Weights of a small autoregressive pixel model.
Data: trained on retinal OCT scans (Kermany 2017), 49215 training examples, 12.7 epochs.
Rows from block 4 of a small autoregressive pixel model, named by matrix and row number. Rows with one number belong to one neuron. Each number is 200 + 30 x the weight over its row's rms, rounded and kept within 0 to 999. All counts start at 0.
After each neuron's rows are labels from the 100 images, of 14976, where the neuron reaches its highest value: "top examples" is what is common among them. Only what is clearly more common there than usual is listed. The data: retinal OCT scans (Kermany 2017).
# fc1: MLP up (model.blocks.4.mlp.fc1.weight, 1024x256), inputs 86-171
# fc2: MLP down (model.blocks.4.mlp.fc2.weight, 256x1024, transposed), outputs 86-171

fc1.502,147,201,138,145,199,137,218,234,212,200,265,230,205,218,198,200,187,166,247,242,270,182,201,225,175,206,224,240,187,231,211,184,262,208,192,212,183,191,184,222,135,157,216,178,196,139,236,257,212,149,195,205,177,217,159,159,216,212,210,212,228,180,187,224,225,142,210,195,171,173,158,212,245,137,177,175,170,213,253,223,165,170,232,194,174,161
fc2.502,232,202,193,213,178,236,211,190,173,193,179,197,254,171,159,173,205,174,200,231,158,154,192,237,171,199,196,165,216,197,203,207,172,150,198,205,179,183,205,190,204,169,246,209,274,192,216,164,206,185,178,164,210,192,240,233,204,231,181,259,184,232,184,266,157,196,155,188,204,219,219,186,158,225,228,262,220,239,225,194,261,197,141,186,170,190
top examples: finding: diabetic macular edema

fc1.324,182,157,210,159,179,222,164,220,221,176,200,192,151,228,154,263,164,188,211,186,268,200,213,176,226,178,171,218,231,237,231,245,216,200,155,207,192,137,263,181,248,197,175,244,188,230,214,180,243,209,188,211,225,205,187,198,202,222,225,217,203,206,246,232,148,226,248,170,190,223,147,231,169,209,211,230,190,180,199,241,206,210,214,248,205,224
fc2.324,210,175,186,174,214,213,188,178,194,233,191,213,198,220,192,214,220,182,230,161,214,193,179,202,226,205,161,203,226,195,181,180,186,227,226,136,268,201,152,202,191,223,223,139,243,274,187,184,178,201,187,211,215,213,245,226,155,218,158,145,211,203,188,181,226,195,231,200,242,232,185,156,186,234,200,108,223,163,216,238,188,204,209,168,142,243
top examples: finding: normal

fc1.498,211,291,196,197,195,252,218,206,158,199,239,189,211,202,210,241,181,239,186,205,243,193,150,156,159,226,185,149,248,231,212,142,213,156,183,148,147,175,229,149,148,215,217,196,151,184,214,194,175,220,168,173,186,214,170,189,182,212,192,217,156,220,205,189,222,190,182,211,170,170,153,181,198,260,143,253,186,227,256,142,285,200,199,216,177,157
fc2.498,209,196,207,186,263,169,169,223,197,166,220,236,193,218,189,166,203,185,181,161,197,200,192,228,231,239,239,164,186,236,195,211,229,224,263,197,180,232,205,247,248,192,143,208,243,173,183,204,171,238,206,225,168,171,198,135,218,211,162,220,206,201,236,201,212,228,203,214,249,247,179,243,224,194,273,179,207,196,175,198,165,215,142,190,233,225
top examples: finding: normal

fc1.201,221,211,210,206,187,192,233,202,176,234,202,269,213,198,201,166,216,184,281,189,192,182,192,137,200,245,231,207,164,206,200,226,179,166,148,226,152,198,179,236,167,200,190,211,207,177,214,198,206,200,148,262,192,192,194,204,130,289,133,184,178,216,223,180,212,222,230,202,196,222,231,172,138,207,201,200,234,257,212,134,251,180,238,236,201,193
fc2.201,195,197,215,176,224,167,177,205,236,223,216,178,220,174,204,214,171,231,201,216,218,206,123,175,209,174,197,200,194,212,219,192,135,158,205,152,173,211,235,158,208,219,241,212,238,202,159,186,178,243,194,219,166,201,186,181,256,172,238,161,198,110,210,191,187,227,225,196,184,211,205,256,188,260,211,212,175,185,207,261,196,169,226,176,181,217
top examples: finding: normal

fc1.448,187,138,233,138,228,220,178,193,207,247,154,181,192,229,181,194,126,152,268,207,148,173,157,215,168,179,180,182,165,189,228,181,220,230,251,211,225,217,129,221,185,188,197,195,141,223,182,184,182,156,221,145,191,186,223,202,207,179,207,238,151,200,244,184,227,158,189,247,188,212,188,207,191,180,192,164,177,183,189,199,224,163,187,209,204,214
fc2.448,211,198,198,224,178,170,175,218,212,199,174,206,183,183,228,240,149,234,226,167,194,231,157,216,188,209,252,167,161,222,161,250,199,222,186,166,187,224,175,189,217,230,143,178,168,211,204,219,199,155,219,176,183,181,228,217,203,154,162,178,183,194,206,249,154,247,231,190,264,200,202,221,200,205,176,187,219,169,261,172,227,203,193,219,156,163
top examples: finding: diabetic macular edema

fc1.89,277,208,178,176,219,184,231,193,225,238,199,201,187,153,225,147,212,212,219,205,158,176,184,214,230,146,180,163,183,173,228,223,196,175,233,147,214,229,226,150,203,208,173,279,179,228,184,254,213,185,215,247,208,227,179,206,177,214,209,204,248,202,201,210,236,188,170,184,235,210,247,212,194,246,233,171,249,197,207,206,199,212,243,137,187,158
fc2.89,170,235,212,237,216,206,227,210,218,189,159,180,179,209,206,218,184,213,145,225,270,227,186,178,180,225,204,254,195,156,176,200,206,139,200,246,245,279,173,215,226,187,138,215,201,199,224,210,219,196,178,211,243,211,222,208,227,219,195,192,194,186,177,183,153,223,230,219,215,166,150,196,185,193,162,184,189,201,212,175,167,202,221,220,191,154
top examples: finding: diabetic macular edema

fc1.88,227,211,137,198,186,154,166,241,238,196,288,133,178,187,208,191,200,196,205,187,197,156,170,211,184,203,198,197,172,182,204,226,158,184,229,202,188,203,200,295,243,174,222,248,177,207,232,257,238,164,127,228,219,209,188,177,177,160,208,172,224,187,276,205,178,214,200,207,205,168,159,188,228,182,202,156,171,189,185,225,254,195,220,256,234,194
fc2.88,144,242,256,244,166,175,208,202,198,172,175,231,198,216,233,240,198,178,183,225,123,195,192,177,233,184,190,221,178,268,219,148,218,162,200,203,193,135,144,200,180,167,181,128,208,238,157,132,202,171,193,216,168,169,200,227,211,196,222,212,155,219,204,199,132,188,192,177,224,228,247,220,223,227,201,195,181,187,170,194,214,244,192,181,178,179
top examples: finding: diabetic macular edema

fc1.91,191,199,209,229,138,143,221,247,189,205,180,202,192,202,209,215,220,153,219,173,177,204,148,173,210,203,127,211,181,211,264,186,201,247,197,214,175,173,221,213,183,173,226,225,210,216,232,201,224,162,165,172,202,187,187,221,204,198,196,254,225,224,212,206,167,235,258,195,211,224,174,163,221,230,201,170,193,212,185,159,212,191,232,198,272,208
fc2.91,202,212,219,268,189,199,160,192,233,198,216,191,214,255,222,246,172,279,176,221,192,181,211,203,176,257,192,219,161,184,113,207,197,211,216,196,241,179,205,201,227,208,252,211,208,201,155,256,173,178,231,194,198,205,207,135,194,174,140,195,176,222,205,167,231,147,172,253,230,164,236,212,195,175,178,212,226,196,237,182,188,188,193,216,210,178
top examples: finding: normal

fc1.562,215,248,205,201,196,218,193,222,212,199,200,228,195,182,190,194,144,164,201,128,153,170,190,125,205,213,200,175,219,225,183,232,203,233,265,245,185,185,234,187,251,183,221,253,187,217,181,267,200,178,229,159,203,218,219,182,206,217,237,188,207,189,264,200,202,167,254,194,196,147,177,200,183,191,184,209,217,172,152,229,189,193,193,202,186,207
fc2.562,223,211,181,196,194,151,218,198,199,174,205,228,206,238,185,210,161,214,179,193,179,250,216,216,192,189,230,221,198,205,209,166,230,150,149,166,226,261,157,164,193,220,175,206,240,227,228,141,214,224,205,208,181,173,188,168,240,186,168,190,211,218,190,253,188,234,121,208,187,252,215,223,207,195,202,177,204,163,200,168,221,137,259,215,178,205
top examples: finding: normal

fc1.318,180,184,201,232,216,175,224,196,211,151,222,202,178,206,226,231,182,208,185,231,164,193,237,215,195,246,201,225,208,228,166,184,195,228,196,239,192,153,238,209,221,212,182,205,203,236,193,176,223,181,140,281,144,202,218,190,227,210,226,180,189,163,210,211,243,194,165,195,213,226,244,259,194,262,182,190,218,212,200,184,199,215,177,204,243,223
fc2.318,213,204,189,205,194,198,166,179,200,237,161,155,188,223,249,212,275,181,234,151,215,180,185,182,172,132,194,257,204,234,191,194,192,185,151,163,207,187,192,249,214,177,227,172,207,154,231,188,238,204,199,245,204,195,177,224,146,234,178,197,192,186,163,242,220,227,210,204,186,227,188,197,196,183,277,181,260,212,202,246,188,176,210,204,185,156
top examples: finding: diabetic macular edema

fc1.733,202,175,182,251,234,194,159,243,183,207,128,248,204,213,252,128,195,237,243,186,210,199,243,195,203,224,188,154,224,172,206,257,185,184,191,187,192,202,185,211,191,164,214,203,177,242,154,174,211,184,215,161,191,161,201,184,245,244,177,221,201,202,209,191,235,211,134,248,192,150,194,218,213,153,246,164,190,150,237,150,235,201,183,181,230,210
fc2.733,185,239,240,197,155,187,229,207,193,192,178,177,192,153,167,224,160,227,211,184,190,205,195,193,191,216,181,213,178,217,209,209,228,238,198,223,117,182,134,168,235,179,245,194,219,237,158,199,155,210,178,242,217,214,159,204,214,245,247,152,218,229,222,178,257,240,189,208,171,219,276,215,147,232,168,227,196,164,181,211,178,241,205,207,199,209
top examples: finding: diabetic macular edema

fc1.321,200,248,179,122,201,165,185,225,225,204,193,202,204,190,203,222,254,249,186,221,186,207,237,179,264,234,182,168,199,166,192,193,198,188,166,198,229,186,185,244,240,195,195,205,219,144,196,120,149,170,197,198,217,212,217,239,275,188,217,167,203,227,225,227,220,213,208,240,193,207,269,217,221,226,211,233,240,206,189,215,251,112,217,156,197,166
fc2.321,149,186,221,139,215,237,230,175,157,182,192,237,183,209,190,187,171,177,222,183,189,219,164,249,208,200,233,212,211,186,163,256,212,189,242,168,170,226,232,165,185,207,190,235,237,229,238,251,254,252,231,197,173,186,205,169,187,213,202,213,173,188,213,143,199,201,209,161,173,191,140,250,165,149,222,167,175,182,219,206,181,239,176,204,166,257
top examples: finding: normal

fc1.232,203,199,238,233,149,233,233,200,192,204,233,237,208,234,142,237,191,197,233,222,193,165,206,185,248,197,217,149,223,186,198,234,136,216,223,233,178,156,178,155,233,213,166,149,166,242,233,203,183,155,228,181,208,213,222,157,225,183,161,183,212,185,212,195,179,171,213,131,160,229,198,214,201,163,178,231,154,170,208,195,238,207,223,203,176,189
fc2.232,157,185,188,213,240,147,233,193,174,200,184,163,166,194,204,212,251,261,221,196,206,186,181,214,160,217,135,200,249,223,233,144,166,236,194,202,249,213,214,200,210,224,206,225,206,189,168,195,185,214,169,240,200,145,226,134,205,226,239,202,226,176,204,210,219,183,217,236,192,151,276,146,192,232,213,135,188,157,187,201,181,203,189,150,235,247
top examples: finding: normal

fc1.745,184,233,239,160,201,218,152,197,176,212,234,214,175,275,197,223,255,214,223,167,219,222,157,221,213,233,170,187,200,164,168,193,205,148,186,214,205,210,198,191,246,225,204,210,202,227,177,172,188,186,129,218,183,203,258,189,205,210,234,220,247,176,192,209,207,170,204,246,98,182,228,216,220,196,182,171,203,211,211,198,195,220,197,196,182,266
fc2.745,191,192,202,206,234,196,202,193,168,226,172,177,217,180,172,147,242,226,216,233,214,184,172,205,152,182,136,158,210,254,216,162,194,247,213,230,226,200,206,233,136,208,174,174,191,183,199,247,173,193,211,206,184,196,146,237,203,217,183,163,242,196,249,216,219,208,221,178,231,200,184,198,199,205,254,222,200,242,148,199,204,189,178,206,221,184
top examples: finding: diabetic macular edema

fc1.537,249,194,164,247,199,211,177,179,196,230,228,220,201,192,209,173,172,175,226,160,216,174,160,184,187,160,144,178,212,225,174,204,234,239,160,195,224,241,220,261,209,218,181,192,198,236,246,176,209,189,244,225,214,204,200,200,186,206,156,258,206,143,184,193,216,187,221,235,148,219,214,168,179,277,148,164,214,223,184,152,254,225,198,191,185,151
fc2.537,194,196,241,239,227,261,217,201,228,198,229,203,216,222,161,167,203,241,242,152,169,178,210,208,158,157,204,167,188,196,258,226,209,185,202,182,167,202,194,178,204,236,158,208,231,203,231,209,176,201,214,207,259,205,264,181,233,193,231,118,223,205,163,201,187,193,219,212,191,205,244,134,218,195,186,173,207,166,150,168,225,221,231,172,230,160
top examples: finding: diabetic macular edema

fc1.169,187,198,196,277,201,201,210,195,192,198,233,173,172,205,259,229,163,250,177,141,199,268,237,225,196,166,201,209,175,258,233,189,212,186,250,175,209,218,253,219,234,166,178,240,192,219,189,174,237,172,191,235,235,183,226,187,199,185,155,226,236,177,177,191,209,179,216,257,228,204,242,269,233,194,160,207,177,174,231,185,198,218,255,183,210,236
fc2.169,205,200,166,139,169,197,168,190,201,169,247,182,200,195,257,209,163,164,186,225,142,193,224,205,244,255,174,186,202,217,198,209,195,160,205,168,175,203,225,173,239,176,187,165,230,166,176,186,189,216,198,130,174,187,232,152,230,211,226,242,203,244,214,199,208,213,176,170,171,221,193,190,230,165,174,239,177,223,203,203,240,259,165,223,195,195
top examples: finding: diabetic macular edema

fc1.523,191,236,178,179,178,235,210,214,140,172,174,196,184,216,225,157,199,215,226,241,197,191,188,187,165,191,234,195,213,216,212,234,200,213,215,224,192,209,196,176,207,190,217,183,226,196,200,206,174,231,282,196,186,173,206,181,173,184,164,159,278,219,212,223,229,224,186,212,219,153,188,291,225,229,233,169,199,179,205,209,143,187,180,177,240,194
fc2.523,193,188,220,215,223,176,208,192,206,193,172,208,179,228,211,238,208,212,201,215,237,191,185,199,276,195,180,243,205,221,221,161,176,231,239,215,203,175,213,184,175,207,185,199,180,199,166,220,202,187,210,228,191,190,215,209,225,173,217,207,196,233,253,222,221,162,215,269,159,223,230,227,178,203,190,205,198,201,177,207,183,201,166,274,269,204
top examples: finding: diabetic macular edema

fc1.61,184,226,183,214,199,192,177,207,262,166,206,209,179,167,171,205,117,141,171,192,202,210,177,169,240,176,237,188,175,199,233,226,246,215,232,161,161,223,261,263,180,218,149,192,217,203,140,204,178,199,257,169,225,172,203,187,182,193,156,200,206,175,191,119,218,221,227,152,175,229,208,246,234,252,160,253,255,190,156,223,148,216,188,176,161,184
fc2.61,190,211,164,177,180,200,149,145,182,203,198,212,183,270,201,197,196,211,248,217,127,139,191,177,237,212,171,261,195,245,261,222,223,209,242,153,199,181,177,245,231,106,263,175,210,186,191,224,242,199,253,196,188,169,190,218,211,197,186,161,180,149,241,160,202,199,214,223,166,143,175,175,140,222,218,215,167,203,173,238,215,247,153,232,230,202
top examples: finding: normal

fc1.379,241,242,168,172,207,233,201,212,181,121,206,219,240,248,248,189,207,184,261,233,121,202,164,175,183,167,186,165,221,221,173,191,164,209,187,187,145,103,198,231,246,215,205,241,166,204,185,226,166,197,192,240,190,214,175,192,196,232,208,205,192,215,212,243,240,214,186,238,137,251,205,222,186,204,246,216,217,227,258,190,253,176,245,187,210,227
fc2.379,169,232,209,195,165,150,197,211,220,274,165,210,166,209,159,216,206,226,194,213,165,204,190,176,226,167,241,198,143,190,215,155,168,133,168,213,188,223,206,185,223,194,195,189,208,195,214,177,182,162,275,228,200,248,208,181,247,230,186,167,173,186,235,182,147,209,195,165,219,209,197,193,249,229,215,213,234,230,152,204,205,179,244,236,172,210
top examples: finding: normal

fc1.455,193,174,166,192,230,171,190,213,203,248,251,263,165,224,221,206,212,159,226,223,204,174,149,226,215,196,180,191,214,226,187,188,224,191,270,247,238,209,144,161,164,214,212,186,219,254,187,218,184,191,216,206,186,216,204,147,176,180,209,217,193,222,249,219,207,205,168,222,245,166,165,239,211,179,213,152,175,179,242,156,217,174,241,255,204,220
fc2.455,235,209,183,210,167,195,195,172,225,148,201,172,259,189,208,220,230,221,163,224,245,161,235,230,234,252,180,212,234,176,180,220,185,203,164,216,183,198,171,203,178,212,191,134,233,199,169,172,169,194,155,189,196,168,210,229,220,292,155,177,248,217,152,172,195,192,241,166,173,246,164,143,215,207,169,230,186,179,188,205,212,206,166,215,163,128
top examples: finding: diabetic macular edema

fc1.743,231,186,183,185,198,194,171,167,254,199,202,215,236,133,177,238,182,228,156,206,218,194,148,222,181,202,246,171,157,224,167,231,196,230,190,197,241,188,227,199,209,206,204,171,173,203,205,157,187,209,162,183,229,214,208,165,205,211,206,260,241,225,202,195,212,251,269,187,166,195,153,197,139,245,177,191,201,184,201,234,203,209,243,255,138,222
fc2.743,203,167,272,195,244,197,217,215,186,241,237,190,226,183,196,217,233,189,197,174,215,213,216,205,213,260,229,241,169,246,169,188,146,156,198,141,228,208,259,223,171,182,233,170,161,213,196,213,228,158,224,202,177,184,221,256,207,202,222,192,226,204,212,194,205,175,182,222,248,246,182,211,242,170,231,227,217,228,228,180,174,179,176,165,231,174
top examples: finding: normal

fc1.191,262,242,166,194,191,214,164,227,200,194,235,215,181,195,215,176,219,190,171,220,190,188,204,242,218,238,280,162,179,190,214,201,196,209,155,203,168,199,172,219,187,230,187,191,155,231,202,218,170,162,197,196,221,171,200,215,185,163,224,182,210,239,180,208,180,238,201,182,196,249,158,224,209,213,172,221,154,223,220,220,232,244,246,284,168,260
fc2.191,213,208,205,205,199,164,173,222,172,223,207,185,170,168,160,180,236,234,261,258,180,203,158,178,179,219,177,216,204,225,192,163,169,194,190,231,234,239,202,239,178,221,185,196,251,209,210,224,190,193,222,198,210,229,155,169,198,176,144,174,208,173,188,218,206,272,174,225,223,192,188,211,165,175,207,243,210,254,222,215,248,172,199,170,216,192
top examples: finding: normal

fc1.449,155,242,216,213,226,234,166,192,233,195,212,179,178,131,218,255,212,199,224,235,137,157,213,214,225,116,188,196,192,191,163,211,124,163,205,202,221,174,228,214,191,188,194,191,215,198,266,169,160,194,193,206,277,193,172,255,202,189,175,223,227,187,194,223,157,227,187,205,198,140,201,242,200,169,250,195,143,208,213,201,157,160,206,266,161,231
fc2.449,241,172,201,147,240,190,169,203,222,244,171,224,181,222,213,189,220,239,189,194,225,236,196,235,158,257,244,132,164,246,180,206,256,249,190,189,229,203,230,201,257,225,171,177,188,196,167,208,201,239,165,207,142,186,192,183,179,183,209,177,193,204,220,222,181,148,212,234,216,216,158,225,194,202,164,207,225,167,173,145,249,200,252,158,183,137
top examples: finding: normal

fc1.582,193,197,187,184,195,206,181,229,218,221,208,161,209,198,154,192,144,207,213,231,213,202,149,160,205,248,156,269,201,169,223,191,203,243,181,212,189,202,204,175,189,220,195,160,185,218,207,219,177,179,244,217,202,217,194,207,191,163,190,177,235,174,233,212,174,264,203,222,212,183,226,199,152,221,218,179,230,202,205,291,202,152,177,183,200,189
fc2.582,146,210,245,228,248,183,167,171,171,224,231,182,168,244,143,189,146,250,231,168,240,231,215,244,241,194,234,204,226,281,147,220,146,168,172,208,274,209,164,199,220,150,203,219,189,205,158,190,189,191,239,158,144,160,215,199,228,189,243,167,214,151,239,164,217,180,233,194,226,199,231,201,226,214,174,223,221,180,240,193,169,196,153,192,183,245
top examples: finding: diabetic macular edema

fc1.496,168,195,197,204,233,181,263,234,249,188,224,198,220,176,238,194,242,218,234,236,197,250,244,217,279,231,131,191,188,225,172,154,170,228,197,187,227,200,168,228,208,238,149,169,209,206,186,185,172,203,241,270,244,235,195,242,155,179,143,152,212,176,208,164,146,211,189,209,220,159,240,219,165,177,181,213,203,161,144,244,160,218,202,210,186,153
fc2.496,179,156,192,163,212,202,150,213,209,200,198,189,209,171,177,251,180,156,214,202,189,168,149,140,194,197,227,176,228,211,207,157,187,269,185,222,159,249,192,165,258,172,210,195,235,239,172,202,205,215,157,201,204,250,174,126,315,230,240,213,181,185,234,197,182,151,185,162,160,200,190,185,210,159,232,225,216,208,211,224,193,231,214,244,221,241
top examples: finding: normal

fc1.747,221,195,195,162,204,158,154,167,220,173,238,240,265,189,164,232,137,149,242,240,174,206,206,231,176,202,217,187,265,199,188,246,171,151,210,165,237,170,158,197,199,216,202,224,171,252,242,185,197,180,123,201,210,200,229,206,157,213,183,230,133,178,181,157,216,183,264,182,198,226,191,161,174,234,215,198,203,203,232,220,187,152,209,220,177,221
fc2.747,167,214,155,226,222,225,246,227,214,265,213,178,173,195,241,207,244,257,169,138,188,188,159,220,210,162,216,220,193,259,183,204,226,224,210,214,144,164,195,218,206,167,178,203,219,162,205,193,171,208,260,229,146,181,135,220,185,239,190,197,182,189,162,173,217,219,188,184,116,194,229,237,261,204,198,206,184,159,199,197,254,227,162,190,223,190
top examples: finding: normal

fc1.620,184,211,191,239,206,182,177,174,233,157,212,177,178,217,165,214,181,242,223,195,201,205,221,256,179,163,201,204,188,258,144,208,248,210,246,186,175,199,197,149,139,185,156,179,173,247,196,198,237,189,218,157,247,225,178,169,239,205,215,231,240,213,158,212,210,173,188,162,197,229,197,201,180,177,189,187,241,146,238,222,188,217,178,242,139,228
fc2.620,253,210,171,214,196,149,132,253,167,218,144,189,248,197,253,198,245,205,248,174,197,191,183,214,193,213,208,169,196,193,242,170,196,219,209,188,204,218,149,222,177,220,211,189,173,187,198,207,199,195,122,172,239,190,182,235,223,229,205,209,190,210,184,160,212,217,205,187,229,160,235,156,204,180,180,145,170,211,200,141,165,187,176,149,232,165
top examples: finding: diabetic macular edema

fc1.50,243,201,160,165,167,183,186,154,216,220,215,200,198,185,239,219,211,191,231,208,206,203,152,179,199,156,174,297,150,195,234,200,221,175,223,133,171,186,165,233,162,204,182,251,231,200,182,212,172,239,229,181,196,225,168,189,246,232,185,157,231,190,191,223,263,282,209,174,229,164,171,151,157,212,227,231,183,196,215,149,188,201,244,212,197,211
fc2.50,242,195,199,165,244,179,214,204,258,169,173,202,167,204,210,174,150,238,193,181,200,209,154,193,138,254,219,150,168,256,191,235,145,153,148,181,205,197,184,177,217,187,211,148,212,157,198,148,218,157,212,177,182,191,211,233,148,223,165,199,202,218,207,183,178,194,193,211,181,221,205,174,194,209,153,201,242,208,242,171,220,203,190,193,147,190
top examples: finding: normal

fc1.17,235,174,163,212,164,261,230,186,176,215,198,157,235,235,191,253,170,194,172,169,178,183,181,229,214,145,257,118,248,198,220,286,196,206,206,177,246,160,188,201,165,225,192,230,195,264,240,219,185,252,143,219,231,195,177,208,258,197,198,187,202,205,204,215,203,227,180,263,178,171,200,131,229,192,197,179,194,205,231,198,172,191,193,141,174,212
fc2.17,218,211,203,177,223,166,226,187,230,190,227,247,189,163,227,214,205,222,214,163,215,182,193,186,218,200,273,214,237,210,228,193,197,304,169,183,175,183,199,214,268,192,235,169,196,154,139,190,174,184,184,179,200,162,207,188,182,235,198,195,222,236,189,153,174,135,191,175,180,190,178,285,159,216,205,179,204,262,174,197,223,213,160,210,179,231
top examples: finding: normal

fc1.518,223,231,222,207,212,167,146,226,230,219,192,211,198,243,136,225,218,172,165,170,163,195,253,202,211,193,196,246,213,259,174,204,149,209,228,212,187,245,214,212,134,185,194,187,219,218,202,214,182,198,196,167,147,213,257,188,158,202,147,223,238,186,251,187,205,189,214,242,190,149,159,177,204,262,179,185,218,186,220,198,208,193,249,230,215,218
fc2.518,177,185,186,164,159,190,241,145,123,171,200,224,185,233,225,221,193,171,197,172,195,207,186,227,159,155,223,171,231,117,181,196,238,167,192,211,153,198,152,209,243,189,213,220,210,224,141,181,227,225,229,192,213,198,145,212,221,265,197,197,204,165,180,236,250,226,152,170,194,237,261,240,148,170,203,258,211,210,152,237,186,209,191,217,230,198
top examples: finding: normal

fc1.477,192,212,162,195,226,155,265,153,188,190,223,222,240,161,139,183,181,194,216,194,226,219,188,205,234,248,147,208,230,241,167,193,222,262,194,202,227,217,206,237,229,204,211,249,172,185,248,224,243,184,167,233,224,233,207,161,220,234,258,241,177,142,233,200,215,144,207,229,236,171,134,177,208,146,208,234,210,157,204,201,205,220,221,204,221,209
fc2.477,200,167,162,158,237,217,240,189,181,197,219,229,201,162,152,194,172,184,189,246,193,230,218,215,179,183,250,233,237,204,216,234,179,247,154,199,224,159,211,181,171,160,246,210,195,222,183,153,203,199,175,203,151,193,202,187,242,259,177,155,195,155,192,217,196,232,188,193,210,181,154,234,214,183,196,170,156,170,196,185,265,202,200,160,211,208
top examples: finding: normal

fc1.11,178,189,173,215,233,214,192,195,188,199,187,222,197,172,216,204,224,230,225,168,216,193,187,192,218,200,208,206,167,163,226,228,235,202,168,154,240,210,214,211,210,214,224,224,205,194,161,245,245,236,159,225,156,197,188,184,142,221,238,185,192,217,164,205,200,211,201,214,198,216,170,188,193,257,189,235,188,209,269,221,127,115,260,202,194,245
fc2.11,156,159,155,223,178,116,149,224,161,247,190,163,208,198,238,199,158,195,163,187,162,206,161,194,192,227,208,248,213,204,182,134,190,202,233,267,166,170,224,189,223,247,190,232,195,218,256,171,189,201,191,206,175,184,229,259,219,262,173,174,233,189,221,169,170,195,217,263,194,206,131,198,194,201,248,152,212,182,180,179,210,217,201,229,171,186
top examples: finding: normal

fc1.593,207,225,183,157,202,215,192,296,214,180,235,162,186,233,173,233,158,183,168,231,192,186,148,201,204,222,240,194,206,187,239,232,222,163,222,170,238,200,198,216,158,210,225,208,207,206,215,208,126,195,186,190,201,198,169,225,228,155,213,189,166,221,236,125,186,206,236,193,152,235,147,215,139,220,184,236,231,185,135,241,200,210,202,210,225,181
fc2.593,172,186,212,196,232,225,148,208,243,273,157,241,218,189,197,220,167,149,144,187,196,219,196,209,232,210,135,208,259,179,262,173,218,251,195,183,149,229,189,223,175,120,210,194,175,189,196,173,223,162,199,210,226,185,275,220,222,186,238,227,214,176,247,205,280,174,212,155,210,226,197,229,185,222,190,186,178,223,205,209,174,186,212,183,150,213
top examples: finding: normal

fc1.245,183,227,215,224,196,204,245,190,177,197,201,248,237,174,188,180,220,217,256,162,224,193,267,168,205,207,214,212,177,229,160,183,148,183,191,162,198,183,211,214,206,137,197,171,150,204,223,175,186,164,212,231,199,194,196,200,215,176,198,270,171,231,203,171,198,180,249,225,200,224,236,201,193,251,161,189,260,194,235,223,202,171,227,200,224,208
fc2.245,176,142,203,240,207,211,178,207,183,237,223,174,211,170,201,193,167,226,139,206,206,195,209,228,190,205,149,201,244,188,162,184,152,218,163,217,171,127,194,189,163,254,210,202,216,189,232,194,241,188,209,223,211,263,196,174,195,272,152,165,266,190,224,175,190,218,167,159,228,186,208,201,171,212,272,185,183,185,218,218,196,206,251,185,215,203
top examples: finding: diabetic macular edema

fc1.575,232,201,153,112,157,227,199,200,246,233,174,239,228,236,227,186,258,218,158,228,192,176,226,148,177,186,215,189,228,200,210,214,209,178,200,161,196,190,181,220,221,261,212,245,196,211,253,162,174,216,206,234,181,211,226,186,218,235,229,165,165,186,244,149,197,222,183,190,204,119,189,190,246,228,199,201,170,234,202,227,178,114,240,223,232,177
fc2.575,152,202,209,267,224,161,209,161,160,182,226,140,219,215,178,250,164,204,195,186,223,221,198,262,177,182,217,249,191,172,250,240,238,197,191,217,167,225,201,142,171,158,207,174,191,204,207,221,181,153,206,153,234,183,173,187,187,213,182,209,223,220,185,240,190,217,222,209,183,240,199,210,136,212,181,187,265,158,239,149,242,223,215,165,204,246
top examples: finding: normal

fc1.556,212,88,161,208,204,138,222,220,185,212,181,200,193,184,216,178,211,214,156,196,144,202,173,191,206,183,215,204,229,190,232,219,213,146,166,196,221,203,196,242,209,231,203,200,187,171,205,227,185,194,199,226,197,260,194,194,209,218,207,176,222,206,235,182,214,248,198,194,194,160,163,243,190,230,149,193,175,196,181,168,247,223,188,131,204,210
fc2.556,202,264,173,171,219,247,226,226,204,164,226,210,248,193,121,211,227,215,148,209,266,148,191,264,248,223,206,194,227,192,186,200,251,199,215,197,197,169,192,196,211,136,187,156,206,245,210,241,239,207,204,220,161,210,178,184,190,221,233,178,232,197,198,219,159,205,183,195,194,218,216,253,236,191,211,184,188,227,174,199,241,181,187,178,228,206
top examples: finding: diabetic macular edema